{"model": "image classifier", "dataset": "capsule endoscopy frames (Kvasir-Capsule)", "train_examples": 42238, "image_size": 48, "crop_scale_min": 1, "horizontal_flip": true, "cutout": 0.4, "targets": ["finding"], "num_classes": 11, "arch": "inception", "norm": "batchnorm", "activation": "prelu", "depths": [2, 2, 2, 2], "kernel_size": 3, "stem": "deep", "widths": [128, 192, 288, 432], "loss": "cross_entropy", "head_dropout": 0.2, "init": "lecun_normal", "optimizer": "soap", "beta2": 0.95, "lr": 0.0041, "beta1": 0.95, "shampoo_beta": 0.95, "eps": 1e-08, "precondition_frequency": 32, "max_precond_dim": 1024, "merge_dims": true, "one_sided": true, "adamw_lr_other_params": 0.0029, "cautious_weight_decay": true, "steps": 5900, "batch_size": 128, "epochs": 17.9, "lr_schedule": "linear", "final_lr_fraction": 0, "warmup_steps": 590, "weight_decay": 0.06, "adamw_weight_decay_other_params": 0.05}
Rows from block 3 of a small image classifier, named by matrix and row number. Rows with one number belong to one channel. Each number is 128 + 24 x the weight over its row's rms, rounded and kept within 0 to 255. All counts start at 0.
After each channel's rows are labels from the 100 images, of 14976, where the channel reaches its highest value: "responds to" is what is common among them. Only what is clearly more common there than usual is listed. The data: capsule endoscopy frames (Kvasir-Capsule).
# r30: branch 2 reduce pointwise conv (model.blocks.3.r3.0.weight, 48x192x1x1), inputs 0-38
# b30: branch 2 3x3 conv (model.blocks.3.b3.0.weight, 72x48x3x3, transposed, each kernel summed), outputs 0-35

r30.8 [121 123 128 120 107 161 106 115 133 128 172 105 113 158 121 142 133 131 155 142 121 118 110 129 122  91 116 164 116 120 103 176 190 135 130 138 119 162 131]
b30.8 [ 87 132 131 137 133  95 107 114 145 134 137 124 143 109 132 159  90 155 104 139 134 139 137 137 112 111 123 126  96 103 117 117 131 108 152  84]
responds to: finding: foreign body

r30.46 [162 137  93 146 132 138 148 128 125 147 142 165 174 141 139 112 158 119 155 110 153 168 107 120 146 157 169 127 195 114 165 114 145 157 112 155 140 113 135]
b30.46 [ 90 135 120 137 117 105 108 156 109 141  60 116  96  62 114  98 105 134 117  92 111 101 126 147 129 148 118 126 117 132 102  97 104 128  97 119]
responds to: finding: foreign body

r30.6 [156 117 106 119  92 101 106 122 104 104 176 142 176 123 168 121 135 125 112 130 150 183 148 149 124 154 103 104 126 127 163 113 151 143 114 168 107 107  98]
b30.6 [104 126  95 122 119  92 114  99 161 115 121 124  80 101 123 108 151 146 162 152 148  94 107  87 125 144 154 113 145 193 125 112  98  89 102 122]
responds to: finding: blood fresh

r30.36 [146 154 152 141 141 138 152 150 139 159 117 117 146 110 129 135 111  81 161 124 142 153  87 127 132 165 151 128 134 114 101 114  86 127 134 149 134 100 132]
b30.36 [112 122 133 157 133  74 140 182 104 122  86 122  80  67 107 101 139  89 178  97 109 120 129 126 148 126 106 107 127 170 111 123 110  96 120  98]
responds to: finding: foreign body

r30.33 [119 137 124 135 143 123 154 157 125 123 103 141 154 127 116 135 143  99 136 110 133 148 130 136 133 171 125 113 121 157 107 115  98  98 136 166 126 156 108]
b30.33 [113 103  94 201 126 145 109 116 142 128  92  87 121 166 117 124 126 118 135  94 119 148 127 176 110 119 118 141 113 148 146 117 159 120 161 126]
responds to: finding: pylorus

r30.35 [ 97 113 124 144 183 163 121 140 144 129 104  92 107 132  88 138  92 107 148 123  87  83  98 104 105 115 142 159 114 101  95 173 114 135 142 103 110 145 139]
b30.35 [118 143 110 129 132  89 135 152 118 100 108 115  95  98 105 115 156 134 142  96 126 125 126  89 148 123 124 114 132 147  76 103 124  84 127 127]
responds to: finding: ileocecal valve

r30.27 [132 153 132 141 135 109 160 151 108 109 114 102 178 115 135 125 180 119 147 114  93 165 135 110 145 242 113 129 171 130  98  80  62 111 166 153 104 134 161]
b30.27 [108  88  90 224 121 146 102 141 121 139 106 105 109 117 100 121 113 107 148  73 117 144 121 146 134 121 119 140 157 150 122 110 151  99 109 102]
responds to: finding: foreign body

r30.38 [101 114 122 148 126 163  99 132 151 124 139 116 104 148 127 144 104  93 181 127  96 128 117 124  99 109 145 156 121 138 117 165 130 132 124 129  80 175 125]
b30.38 [103 118  97 125 146 100 134 130 125 128 153 125 129 116 133 142 156 143  79 101 129 146 130 114 128 105 100 122 137 111 103  99 139 122 147 101]
responds to: finding: foreign body

r30.34 [134 168 125 109 117  94 127 160 103 125 117 162 130 122 111  95 133 121 103  92 130 138 136 118 127 134 115  92 126 141 153 134 142 132 129 125 148 112 137]
b30.34 [114 134  81 162 104 163 120 125 123 141 128 114 126 164 114 145 105 137 107  98 113 160 124 153 108  99 162 121 124 148 127 162 141 141 100 119]
responds to: finding: ileocecal valve

r30.1 [157 118 154 135 129 129 138  96 122 126 149 114 163  93 136 147 131 128 156 134 155 135  86 102 119 131 117 132 121 114 130 123 142 145  94 157 141 124 115]
b30.1 [ 98 103 146 141 155 119 101  80 116 106 115 130 138  76 128 120 119 152 126 129 114  92 119 113 128 115 142  75 124 122 149 136 120  89 143 130]
responds to: finding: pylorus

r30.23 [140 127 123 135 139 123 111 150 139 113  92 148 155  97 117 132 110 116 127 121 155 103 108 139 123 130 101  96 101 122 122 130 121 142 103 131 154  84 149]
b30.23 [113  93 142 126  83  98 174 109 100 116 140 117 138 143 117 123 107 135 134  84 121 107 102 125  99  70  90 131 100 108 132 142 118 129 128 154]
responds to: finding: blood fresh

r30.37 [115 172 172 124 166 141 122 175 123 125 109 168 133  86 110 119  96 127 163 104 119 120  89 103 126 140 109 104 118 169 133 130 126 133 136 148 160  99 157]
b30.37 [114  92 159 163 113 114 182 129 123  81  96 109 157 123 128 103 123 112 188 100 127 138 130  95 151 127 104 117 131 100 145 117 128 141 135 134]
responds to: finding: pylorus

r30.41 [151 139 106 116 126 141 140 131 121 171 114 140 110 132 119 108 117 109  90 137 100 141 108 130 158  87 136 140 147 126 116 193 132 116 128 139 108 131 120]
b30.41 [164 164 129 151 150  86 103 122 117 147  67 100 108  98 151 124 136 140 149 144 175 143 129  53 137 144 132 125 105 145  90 136 119 101 112 116]
responds to: finding: blood fresh

r30.7 [126 130 126 159 117 128 122 120 110 111 141 166 119 116 119 121 111  82 151  87 155 125 129 151 113 120 166 118  95 168 143 124 137  99 101 135 113 125 104]
b30.7 [131 124 100  65  93  90 182 170 123 106 157 113  81 128 119 116 103 174  99 144 103 175 125 132 133 152 163 113 105 130  88 112 108 155 106 113]
responds to: finding: ileocecal valve

r30.2 [ 98 143 146 110 113 119 129 178 131 119 127 121 101 157  85 133 139 114 150 118 127 115  86  90 125 165 147 130 133 102  97 133 151 136 159  87  94 101 101]
b30.2 [151 171 126 156 131  99 102 173 111 138 108 127 105  79 121 120 126 116 161 111 149 132 106 106 161 110 122 114 134 155 122 130 122  68  93 133]
responds to: finding: foreign body

r30.14 [111 105  88  88 148 140 138 105 137 110 114 105 126 177 104 124 168 182 107 149 103 101 168 136  98  98  97 172 118 105 103 123 162 147 133 110 110 169 123]
b30.14 [141 131 131 133  95  74  89 109 157 113 112 126 109  98 126 163 140 115 108 165 137 127 132  82 111 136 131 136  87 118 122 117 125  96 143  75]
responds to: finding: foreign body

r30.25 [134 132 129 147 137 142 194 158 117 183  58 109 133 157  84 113 159 135 104 123  95 107 103  81 156 123 151 134 173 111 101 129 150 111 180  94 113 118 120]
b30.25 [109 159 133 154 107 106 113 135  82 142 120 126  79  84 133 127  97 127 131 124 121  99 134 102 145 137 147 121 106 111 111 142  92 103 126  95]
responds to: finding: foreign body

r30.12 [135  98 135 142 130  96 115 111 163 129 131 124 147 100 185 123 101 117 134 178 150 117 139 128 130  94 155 109  95 144 155  89  82 161 108 126 138 100 118]
b30.12 [137 125  98 105  99  79 123 128 127 126 145 129 112 153 150 106  96 120  93 134 122  88 107  99  79 107  81 128 140 131 122 134 118 150  97 155]
responds to: finding: blood fresh

r30.30 [124 157 107  55 156 128 118 145 158 132 128 143 138 152 122 148 159 193 138 180 123 168 153 112 160 151  81 167 129 106  90 151 121 127 161 153  95 152  96]
b30.30 [119 113 123 193 108 105 147 138 173 106 113 146 117 119 133 114 141 112 130 147 161  92 149 100 104 146 136 141  66 136 110 115 140 136 131  96]
responds to: finding: foreign body

r30.16 [124 112 120  97 158 133 126 137 138 107 132 132 125 129 103 137 112 129 165 131 148 140 102 105  89 118  69 172 134 109 126 124 140 147 117 130 155 106 148]
b30.16 [137 139 114 192 109 106 126  94 133 134 107 126 151 114 141 129 139  83 109  88 127 109 120 127  97 123 130 116  96 104 114 101 148 135  81 129]
responds to: finding: reduced mucosal view

r30.45 [ 93 132 112 120 148  93 127 127 111  92 115 149 111 100 113  84 116 140 112 129  87 134 129 147 110 119 120 107 144 160 157  75 122 146 145  91 106  58 113]
b30.45 [166 152  92 100 154 103 145 141 141 135 159 141 114 135 101 136 102  92 172 146 121 189 131 112 158 124 149 125 153 106 128 108  91 150  94  86]
responds to: finding: ileocecal valve

r30.29 [147 108 153 131 142 151 116 152 126 161 130 153 123  96 128 126  70 118 151 120 144 120  99 115 123 100 129 124 112 138 128 169 127 116 106 133 163 125 143]
b30.29 [134 153 156 119 136  98 151 114 109  96 105 128 185 144 156 100 152 153 153  78 152 135 110 103 142  97 112  99 118 129 124 108 138  86 120 168]
responds to: finding: ileocecal valve

r30.10 [102 126 173 108  95 120 114 123 105  95 197 117 102 163 162 172 116  99 192 124 140 127  94 126 121 146 107 130 119 110 102 128 129 132 135 124 109 147  97]
b30.10 [135 130 124 137 118 136  85 118 125 142 155 143 136 115 173 122 144 137 107  74 144 128 138 117 130 107 128 133 149 140 138 153 114 114  83 158]
responds to: finding: foreign body

r30.9 [160 149 144 108 107 119 117 115 150 134 158 163 123 125 135 123 122 134 108 137 148 132 107 163 145 110 134 121 118 169 130 147 168 138 128 133 106 119 105]
b30.9 [160  95 109  63 127 111 151 163 113 144  93  73 103 110 119 116 109 117 128 132 110 134 125  59 128 128 175  99 101 114 136 141  85 127 114 136]
responds to: finding: blood fresh