{
  "train_examples": 42238,
  "crop_scale_min": 1,
  "horizontal_flip": true,
  "targets": ["finding"],
  "activation": "prelu",
  "stem": "deep",
  "loss": "cross_entropy",
  "init": "lecun_normal",
  "lr": 0.0041,
  "beta1": 0.95,
  "max_precond_dim": 1024,
  "adamw_lr_other_params": 0.0029,
  "cautious_weight_decay": true,
  "steps": 5900,
  "adamw_weight_decay_other_params": 0.05
}
Rows from block 5, named by matrix and row number. Each number is 128 + 32 x the weight over its row's rms, rounded and kept within 0 to 255. All counts start at 0. Numbers have three digits each. After the name is the row's rms in percent of the matrix's.
# b500: branch 3 reduce pointwise conv (model.blocks.5.b5.0.0.weight, 36x288x1x1), inputs 174-231
b500.0 102:085130126149149186113162138098167109145103131139085138145114105083094100134083135136146180082137116135113148053116102177146125134165152116126121082196113167072177207075100098
b500.1 102:146152136121132120156124086166136140176112123179141112149100099143132131134178123122107095111144136124115125173135070150220074116153106156111093093087178130158108096151110119
b500.2 102:107098123182101115123116101109115130115124130119173119103109115160141200153092114085157163145102129128163135165182129096108156097111126159123137151076092115099159135120164153
b500.3 109:136198171152125092186144140153174136125084117162156104109100112074096144135192124087141143168153108104120163184138194110149119101169164137130126103120116149162115101140159163
b500.4 097:161126110191116093146108092081125153126134151124104182130142108151116118127173145180099139188122084106089132130105116148119111146132150144169092167172130116149161057172141156
b500.5 101:109131118161160116083155134156127092143059135104122103111104090144097104133134174127166154139088137114090116107122113091135091104051074152142082102078111044076115093103073152
b500.6 105:129148148096166168096106099096132150157070132112177117255107111138139142126116128083081114063081105167155105103118086126073150155083106147135134119143114096207066081175075107
b500.7 094:077116139097109153114146181105075116098114130061163100154090103117055110106117162120137095131112112140079110089140128126099138123065156101128154108152133085126071093143076106
b500.8 102:079088138110106206081098170108158102095069123075109122104083095089146124177110115112086119143088074116119124117151129148136136098096102103113111099115116122115145111124109153
b500.9 098:125104092119092093130130102116158181120107134128075157108117120117112101124105093151160066139145085085132237114125150105111117129142039124060154139160165129116138205065148068
b500.10 103:121087047155156059177173187077152219095201168129163160117146184185129099093075080139101173126106112174200183165136124133089152180140135157096126170134173173133152160048110171
b500.11 100:141127095132154148087141125137112119140123116109137105107100142229145138138084141110105119134118090121123100169166089119100128119104099169104150104100115164098070069115113124
b500.12 102:103116139112146139103159147130141109180133114147177120127093137128105156121132142100139116104090164157100185139151154099104138142114114106163132176087156086124139143115114184
b500.13 101:068102171164066159191145130165153146154165122137114090131091139087063120096179073112138112174167129134144171136097202106161181150182152118170145137102134120122176177151160062
b500.14 100:123133139140114119179183133138103172143083118146076156148142172148088154134146096077213143145113094125147188144126178163148114087121147136169163092069047196087095138168154129
b500.15 101:114170144126075094116133084096128132132157111139085121128116165151072136141175087172175108098196131160097171123153148181108127133160091116140130052121091094091116105140147053
b500.16 095:120105106151152133069122111125109128111156165071156188081090148124178076145121140155090160142103118117122071115149124152125149099122113137089073157127131126083104112072067147
b500.17 103:134145134127135137100100099167158148140079094113099176109157159106080123125153104090106124139129116058083179099100135135105169131104185097097181137159107111184145128135104097
b500.18 094:071169165137199157149098109137117109176105096160115126130126091153116090109134077136132143157102140126127127125129166134154139120132101102135152135143169108133105061136104106
b500.19 101:149103095134148148091090103075088136086147123114110097090090095066162125120140101123139170079117120215160164092142077094105150119094103158139084139139050134115079133105120104
b500.20 099:186174096106125090149156147186103183154102093128187177165133119163111125067117147054171055142115109116067136185164137134114078153149169159111073085120136090146099152119128126
b500.21 103:207183142168123104111113157130105092139107121140150077133113102104154160080170184060116077128080225091106102095114090122119165130148161109120097135071101086113067070217131130
b500.22 105:136159155077124255131074149131129084151143164103164176101103114191166112152128118130128140131088128141132134093122143130121169150132121133103178170107105089105123123079101183
b500.23 098:158179126142083157139080106126131159085138143139133087157132158174133132127130076066163111092156159127127114068103128112115148064112200124121158170062107121083085135131188175
b500.24 096:117096074082147094080183160175080120130085067124125100049099128148113117095069100132114106105130108112119104111112138148092128169085100116153114080143138138154121116121097102
b500.25 105:157127195155159130143118134098114119025091170100201061153080131111132140113150181139125182122083110136095138124138138065162087076130085139137190118119147109143130064152108118
b500.26 098:082116086082103165167162120146091140123089128120168124110110116082029148126141058113114092122097150073095128144090192136103146182133158084074130153133091095143142103084071146
b500.27 099:117076085073083119112136122113120138138125125075140168081089158098130179120105126052154066161082140138112135157100239123132079071152136162153154079134094092155178136106123099
b500.28 100:142137150098087113153127094074182153116108103127115099080150148107151155180174151092173187125164182088201134160092163172177088135183174219095102155119114110195143080179178140
b500.29 098:108130164100107186080109102071137137138155190085104137136101140113128084123086127176171148065107114130130145047182114149117130117077089118163126111132141116100112171091121093
b500.30 096:062116127165144139069076153136167143127112079130139060098143150161147118102089094133082158085113152114149115139146139117084214132125109152119147143132143209136120065144105164
b500.31 100:141139105158106148120088125103176093141123135082112130095128155112210113163125138094116199104115169101121130103070110156197158106106127178079133137141055122134194139170106160
b500.32 098:094184109101129087122136164118140173136086147116115149106096150136103173108112110143138120107127158104160177120149055126161150122124141078132178118088161099089079138135162155
b500.33 100:135097151128099131132117094117170081077089108146106125161122131118097132105105077092092114118133136182216132078092162166126145193140162099180106090107130151082127137208174143
b500.34 097:105128109127144152152114184117129170157134073045088109167066138141057146092110088056141073113109112093105161141103131087133179170106196096109151110107161123175109121137093104
b500.35 095:150118089141150156163129073188170190169139121132165146135113176082130091118138086110180156112138094108096155108145174117135133112134126157140136195187052062112150149128123117