Weights of a small image classifier.
Training: 5900 steps, held-out accuracy 99%.
Data: trained on capsule endoscopy frames (Kvasir-Capsule), 42238 training examples, 17.9 epochs.
Rows from block 5 of a small image classifier, named by matrix and row number. Each number is 128 + 32 x the weight over its row's rms, rounded and kept within 0 to 255. All counts start at 0. Numbers have three digits each.
After each channel's rows are labels from the 100 images, of 14976, where the channel reaches its highest value: "strongest on" is what is common among them; "colour at peak" is the nearest of a few named colours to the mean colour under the peak. Only what is clearly more common there than usual is listed. The data: capsule endoscopy frames (Kvasir-Capsule).
# r30: branch 2 reduce pointwise conv (model.blocks.5.r3.0.weight, 72x288x1x1), inputs 96-191

r30.11:168130157142100155092145143105131100104108151166098135131134131143153131162115139161128102109147136167118145157139194159123164109126150185117133129189211070133139154155101138138131109110131120085104160162179099125140177127185150150099170134087162163132133147109076101176134146096118135115
strongest on: finding: foreign body
colour at peak: yellow; pink

r30.12:180116166143137084165130157074094105155132118099101092125113192212117094112116102118093099096138135080081129104114126148095149127126138123099078138103111142129094170099085175123201121156120147133110172161094164098084107128147139122099115164159130147081122200126142136118119115127166215174
strongest on: finding: foreign body
colour at peak: yellow

r30.53:078097104131114122084114111104123110222089212120114184131090108232196164162100152129136099099096154109136149161152172167158199139186156103097156242187137144080077193178109193157160094148154110127134091128100139106137115099101112134191160194172086142144162133098156126142140109174201164143
strongest on: finding: pylorus
colour at peak: orange

r30.61:100128126115128120123112162131110147090089112114086129211110083102157117110149142100124120144124092151158146172136083138117137091105088128116154098164091161160127147119133131157120106140197115095081135172177132094162120195129095102093054140144149134140184120099201221127112141123160140081
strongest on: finding: ileocecal valve
colour at peak: black

r30.42:147121084135153095142149159123176103102182109120148150130131131095108191079119084135134132115174141195116138097148102134107124118090090179171078126046119110130131202098112178145127200181121197072138121140116146099133165145116166114134142122109154128102127090154066103137186099148061147141
strongest on: finding: foreign body
colour at peak: pink; yellow

r30.43:107109078105076101128146100180161136072099086109135122132175095081048097129153138211163098145148029152085089123129131136132163115142107134116123108153063130132135088143058126149116160097123158079096079116129148136098137148069122130098106130067099113194096120150104120111102214232159105118
strongest on: finding: ileocecal valve
colour at peak: orange

r30.54:109169152131097113129133156093137123120099094108127146165086127111139136109113136133125144129137131120088119156170157133140122117057125119104102112170111131177161119112134128139131088117165153109129148146154099172164158124127146119126140144094107082101174118137159141171201137089150154108
strongest on: finding: foreign body
colour at peak: pink

r30.57:153136128128152149148160187127140106135125149119149057134103098169123194133137096181112134113131117080144134132127113119056085144076107116100125183091175099143102123083154093089143076133096127098134140136132110104118202151134098093127156102136146116172186151149105104132103080085135172167
strongest on: finding: pylorus
colour at peak: orange

r30.47:100186148176110124110129114122206106080103128191147132100137129106156099112110154170166091107117134193130175118141182127147098202135112138119104130131095088061107132139116165145121101098144111161146082109144136125133088108135139081122172120075110111162145091089159169113119148145094117135
strongest on: finding: ileocecal valve; finding: foreign body
colour at peak: pink; yellow

r30.70:105152111098111147068144123134089192124087069128086143151127130125125103156145120095149110175067087074096142111153168142116199150165085120089132096139097139119051125128077135100130111129106158175071166109150255163084130108101140131126090150161118183166167156104181120173172128121121137091
strongest on: finding: reduced mucosal view
colour at peak: orange

r30.21:112185123134165147136174119108148130100180084107082084141192118122108104129125173119166130144184136115134083061090144158124114167167116127162143134156106103182129146152107089073099159085131151103148114099134160137121085111107165142122090128103119111147118115087142191115153158153151124137
strongest on: finding: reduced mucosal view
colour at peak: orange

r30.14:135125127161126150102147117120146164121109184197061163147116169160180174153142123093089137119099134113155123158117081146088146148119146171124134081141160132173146128129133109145190119134164198153158187166089162105147152155122150098140120132126163189133116095167127154121144150206121103132
strongest on: finding: pylorus
colour at peak: grey

r30.1:096157093180162133132119143118192117129125069210132160123134098100112139192142117181215122118154073189139155067124116118120080143130124127155123149083088118165168081108183123155120126101149148124129085068124074124103112120078128105113139160130046076059151089071123109107142119213104113163
strongest on: finding: lymphangiectasia
colour at peak: grey

r30.40:148167140077110155106088139136125109155245116151119162141114142135096108134147105078123135128202128076098132104120129091123073139083159082120119104088138158102142102098099200138051148153126123179152150100078139180140110097153128164133135144150146112149140122193140205089143091142155121133
strongest on: finding: angiectasia; finding: ileocecal valve
colour at peak: orange

r30.36:121101118130101096116106152177127081050162089135157144142096126108143110124140056153156117081116117140081165110094177098086080143123154098123092124098170124122170111101085145153144138156135105094157147158114104090134137129136071101142111060114183163099097141153119088122090200177113163131
strongest on: finding: blood fresh; finding: ulcer; finding: angiectasia
colour at peak: orange

r30.38:108103100173096060127114132115162070143111126173113168086122168095127108078113176160119107101113105137111159120132119115105114103145122155161108146157091087151139130110078109101090071079126134138098092138093060119085124122129069144100119103068116083107132147091168072140127142081113098178
strongest on: finding: foreign body
colour at peak: yellow; pink