{
  "model": "image classifier",
  "dataset": "capsule endoscopy frames (Kvasir-Capsule)",
  "train_examples": 42238,
  "image_size": 48,
  "crop_scale_min": 1,
  "horizontal_flip": true,
  "cutout": 0.4,
  "targets": ["finding"],
  "num_classes": 11,
  "arch": "inception",
  "norm": "batchnorm",
  "activation": "prelu",
  "depths": [2, 2, 2, 2],
  "kernel_size": 3,
  "stem": "deep",
  "widths": [128, 192, 288, 432],
  "loss": "cross_entropy",
  "head_dropout": 0.2,
  "init": "lecun_normal",
  "optimizer": "soap",
  "beta2": 0.95,
  "lr": 0.0041,
  "beta1": 0.95,
  "shampoo_beta": 0.95,
  "eps": 1e-08,
  "precondition_frequency": 32,
  "max_precond_dim": 1024,
  "merge_dims": true,
  "one_sided": true,
  "adamw_lr_other_params": 0.0029,
  "cautious_weight_decay": true,
  "steps": 5900,
  "batch_size": 128,
  "epochs": 17.9,
  "lr_schedule": "linear",
  "final_lr_fraction": 0,
  "warmup_steps": 590,
  "weight_decay": 0.06,
  "adamw_weight_decay_other_params": 0.05
}
Rows from block 4, named by matrix and row number. Each number is 500 + 50 x the weight over its row's rms, rounded and kept within 0 to 999. All counts start at 0. Numbers have three digits each. After the name is the row's rms in percent of the matrix's.
# b500: branch 3 reduce pointwise conv (model.blocks.4.b5.0.0.weight, 36x192x1x1), inputs 96-191
b500.0 097:501428514486485496543505465432495500484564501555474528522555540408526494567532493513533532486467462495516481534494517451528471535576491508405482593627532478400540549497594484542496545572491527554448513483589477487607537523516507461570469467547505494522490471532522528683434463507489534473
b500.1 102:518555588458549492498496492502536492484551462477470569596575510475510606519498494586549555510515577513511517538513399532579507472557469497464571517549463571504526537591493617542453565642486544549495540539522534439507595415507406442531510530607590483527445512518431486498564465533510463503
b500.2 094:562523471442523520524502527511428560489537513460569477509527434473472530495460460506423446437555496523431509547606532591494463548500475506494516583528572636449497535512477620492516490636408540575460549427542504480531467557493479526489496472427495528504462443494487547539458657492494523552
b500.3 098:503475390519468495485495520542497516533575376501531469491420596529548486466436495473510508420485519532538548474507519548527480588461385474498471506465529605492544565505451574559508454567390449468503592390460443437439475521437511504565484534501501513477495452435442533534437526414527496540
b500.4 099:498540526453532572489517454506504558580483559595503516462490527540470510556486507570499498486490489475558437509578487427441494416487533456459461524504478441532528465413563491517474430419464505532522432524518543516531558466643365535458578496529495491518368509672478513480473462634581463500
b500.5 106:562478491445469511516491463484513425536490540445455500519500483458377469497588505527444423483497514531384566454550500510475603519511512541589488447612566619458492473501401556493557466512512490565452460522463480448492494474431570522454502503421511532482489544504433494445509484530426529479
b500.6 102:530454479521581505400507531522448492443433474473479473434465457491481431454480461424512492510614610449513531446434388481495487436483444475447477481468483568564554517466460490515446484531461546467568516472450452572493458463486475459555505529453455452475463466402534410509627580519482356636
b500.7 102:461542555549462540560544430556565516528516504528528485493489484484500434495596536550513461534573481520464542447615519569427466419513554492587454528557457454531590448450571490542576476466581479492533419483490472515508426576541546589401457502442472559531607485450490523535424548482425526493
b500.8 104:532392502554427526492409416538461605486493480562527453455504399475458465531488596466533588491572554530560445548497530487578410567535484500477481481468567543511540566539552505556482491503453520505572513527548409531474519536518493431440493517456533518528476484528531445489464527531496553455
b500.9 098:601560441577471564488477479436524515557487516528538534490560486447531445579477618646397507451368467518426516510563544417467497499509541458530422411509525571467476416506525621470596436548497521575464486506521472432495530485486527470568448525513494502538480537525465459477492413500469503467
b500.10 103:499528459466553506517532420470484539510449432487446455599529452535476401484500524474560537385433507520557525515452575473516470567507434537545524557492489611459548534485461492565490476500434544533482500439514521494522472462434584558507464483467503540553433409452487451588498482449501559500
b500.11 104:451515545458464505462452520469499434493475561458494504461438485503499431459632427500525501531504431473501536414497469473531538499565502536590370528655608428537471475378570499592592448504611467529505497444391519409616507494515501448528539556538521505532475483483523501511477508576552486521
b500.12 100:573467501584437473445421467515504447425504498433484508499492585519566342477491561521471513468443485583497456542496451500571560539551428554454512488548520562512481530500450531491578471501528498568487489490557549482541474461451544455513434460449457470508595507449451451436508527417509489440
b500.13 097:445571523509497430475512512454426572489450453587442504474597412508484502584529489420566533448523521549599499511529496406516490489401540464563439470541524661483533456461466649522557495628532467508511509468439457539542504508535485495547484572497530518497472509549509463441442514467525541361
b500.14 100:584598483440509466593490504518530477522490506494545484437523473513425497431514471537475456468376452516429524436471459603523422475513433440512491447443526429483458488440582429461514451423452519464515529473510552427584511561481535519457468644422439517552570515476532500501669499509540427569
b500.15 099:603492520529450443495577530503420412474509470421543525601515539516532502482452446457504477555511502521533429490475570611501527430433553488539570482474439482551435491507480506468388515503528543444533518513523509502469458547478557502473560460557511498497523500469540563469495550459482477556
b500.16 098:507517477444470480534549553583550521505501462521558461480439536577418510492469486471556559563541586477566456440495476482473522478483550468473506501457523463678541533591534491495501516437575521475646546497508414497481434547507518532573465498453450596516518465493487567503538463471492502685
b500.17 095:572553532436475488496609472482550445508557529581625501522549566524496498507542523536517498563495531517582509534469521477550491548499508551523516482499514466615512563609502586604601569412569445471651501540545425482504493444473497522536512517508477564509477505451473561404481451470457501414
b500.18 097:422461434475490433440439486615469470479621508527460515521425439461479459491494516448526559566532537531506542541557436451469545560578580465513540562570571522486453478439583536583524519527497501561540490564488577465506407485521571559506447511508453466477583434409531472614457577488494518502
b500.19 091:455448432537443500438461535455462506441500428492599478419498473503481398499512420495410481545380421444463458535479577469517525472491499599555569517479514515516413483388530436447534519462502579448531436586542464485482476504522503545451471434547515441465492478496482444481511448399387414503
b500.20 097:514366554594393370451509547431442461495508492453407433468480468496528551565425441409422508507445473520482561480514533555503502496474511516502445492459505550451515521450490506504449564515482509482456530471464515448397543544505450467495591469492496478548456498538479565415470443542556436473
b500.21 098:428557496550546527509512472540445483484511629435553438427564524564543425465511466511370464628574493505425449448586608517494539503494580506543528455491492489565455447482539560516552511564702548551529540493437459454493479468530464413469509465514523480513540448560411473438433483432521465542
b500.22 099:475484507569443409476523503501467445440507516558492534458548548477534520538525455481564506509485462440622524527507619494589539587427527533514470521447621488517521553486520583586483493568574620502540516444432565444498504470474487535566539447463515484494558507534474480500512466482506481506
b500.23 104:465441556518478464504505578542493545509496552518507391563564605606494485550453537514422450516488523457448376496536445406465568518645494503430516532558561471485493594543375489548422569536493502561517570469463460490483466515475546489568562489435563502442489489504507550544509595530484383655
b500.24 104:518482524474487542509573472529432569554480493452557492533537573561521442524447557487386434481444454533442491546452521500503509521532511574502470494477455517415485505543446511435507504451452457495432456476551538443459542477470532536491492445500430559597410434462418493473432477604537437494
b500.25 096:526551532422440531475495560464581506524510469501538482432473478503521463468566416497621452533432520441588580516587549505476453574518515499530348603519574480528580565476600554653622529507622443541514491418463541406612501462452525460469518492441511535511496443486572475534445517510507477645
b500.26 105:412509531611466518502610450592469517521511514547427466587503606522495408484517533437449490477534541449417522472470467456507551483470487527430449471477421479501518512479442519416458448513486459468458589443503363510460447533505473448499476551478436465537578487467500501464513494516424448436
b500.27 103:506431591529461422474406490510457506447481552573483563535546449501539470531536496512450459536532500537459432565497424493500493439541609464465572461527450484518491556501483562491525544534567528569481531537538504559502559455513541499548534497479457529489456514521435583460476519499473569405
b500.28 107:551553497558398580560477443540574568470492461462446500515542496623469474461540525465517430465457434557490524507577424508513490512529429453495488552524485485454580478509469453623539561466428468513447550422475556458496566499445556496507491542450481525522546488475421510440468545520438478398
b500.29 102:436540537638571492484429497541451496552569433615390462520474518511468528501507499544593592499509532473511459539457421449491550488497482481429506459531511527478498472587495578521464601542460550526428481481468490457494530518539500485525500507489469493484606501512515522537510562459421519432
b500.30 102:520593488465615560495541505551485500455482541431507564489479534533514534464501454493477646426440600533483480522500503551555471505484435531486499547496500514537488546454476544474502470506499477486491503554475496480522447552439437555465431497507471522606430510624447484493569438434491506499
b500.31 105:526475477520547421469487512489442545436489392544483435518468447478460528508531523550603544461470571544620565475465551528584548626533415511557443508515530558572570616503548570584470558518437516526585547444535498492487474488520525503574365484466452452525462476498418394451556530510453532521
b500.32 093:512538563439475494468501496400507577579424554591485429424482473531416497581520575543437480515544492495453488493511429482442469453474565496488505532526505507507574441522472504474533447513531413564514502600466468484542556553567461474397576491497450468458452467561527442563454397665578450453
b500.33 102:522473473450527442477552509518530503387479594537418487399455534472477484554554541503557454470485539415555611487522474425471510552539519506449504567532589509557506583527481582501515504552498446573546515431510505477507365507484528617444480486409441460492503444589460512498447510428403539538
b500.34 094:522547482540488475494442462575516437470630434507499547574472576573505476484581487513529553450430462467510454493533422468565543459527537457502510605630524487428576571467445422636525617482505526589449539529560488477513501437505549462522491467493465519438578506449471484532487578594488534495
b500.35 099:507494430508451474509593548469561554595509453501486589579537583550490472513576520380489568559541561407550532484487452545498551439578506483515579548494548449538485514494480540486427486493474582495563498535524486561445446535437476433494513520547588621486550536433445496479497467504483546530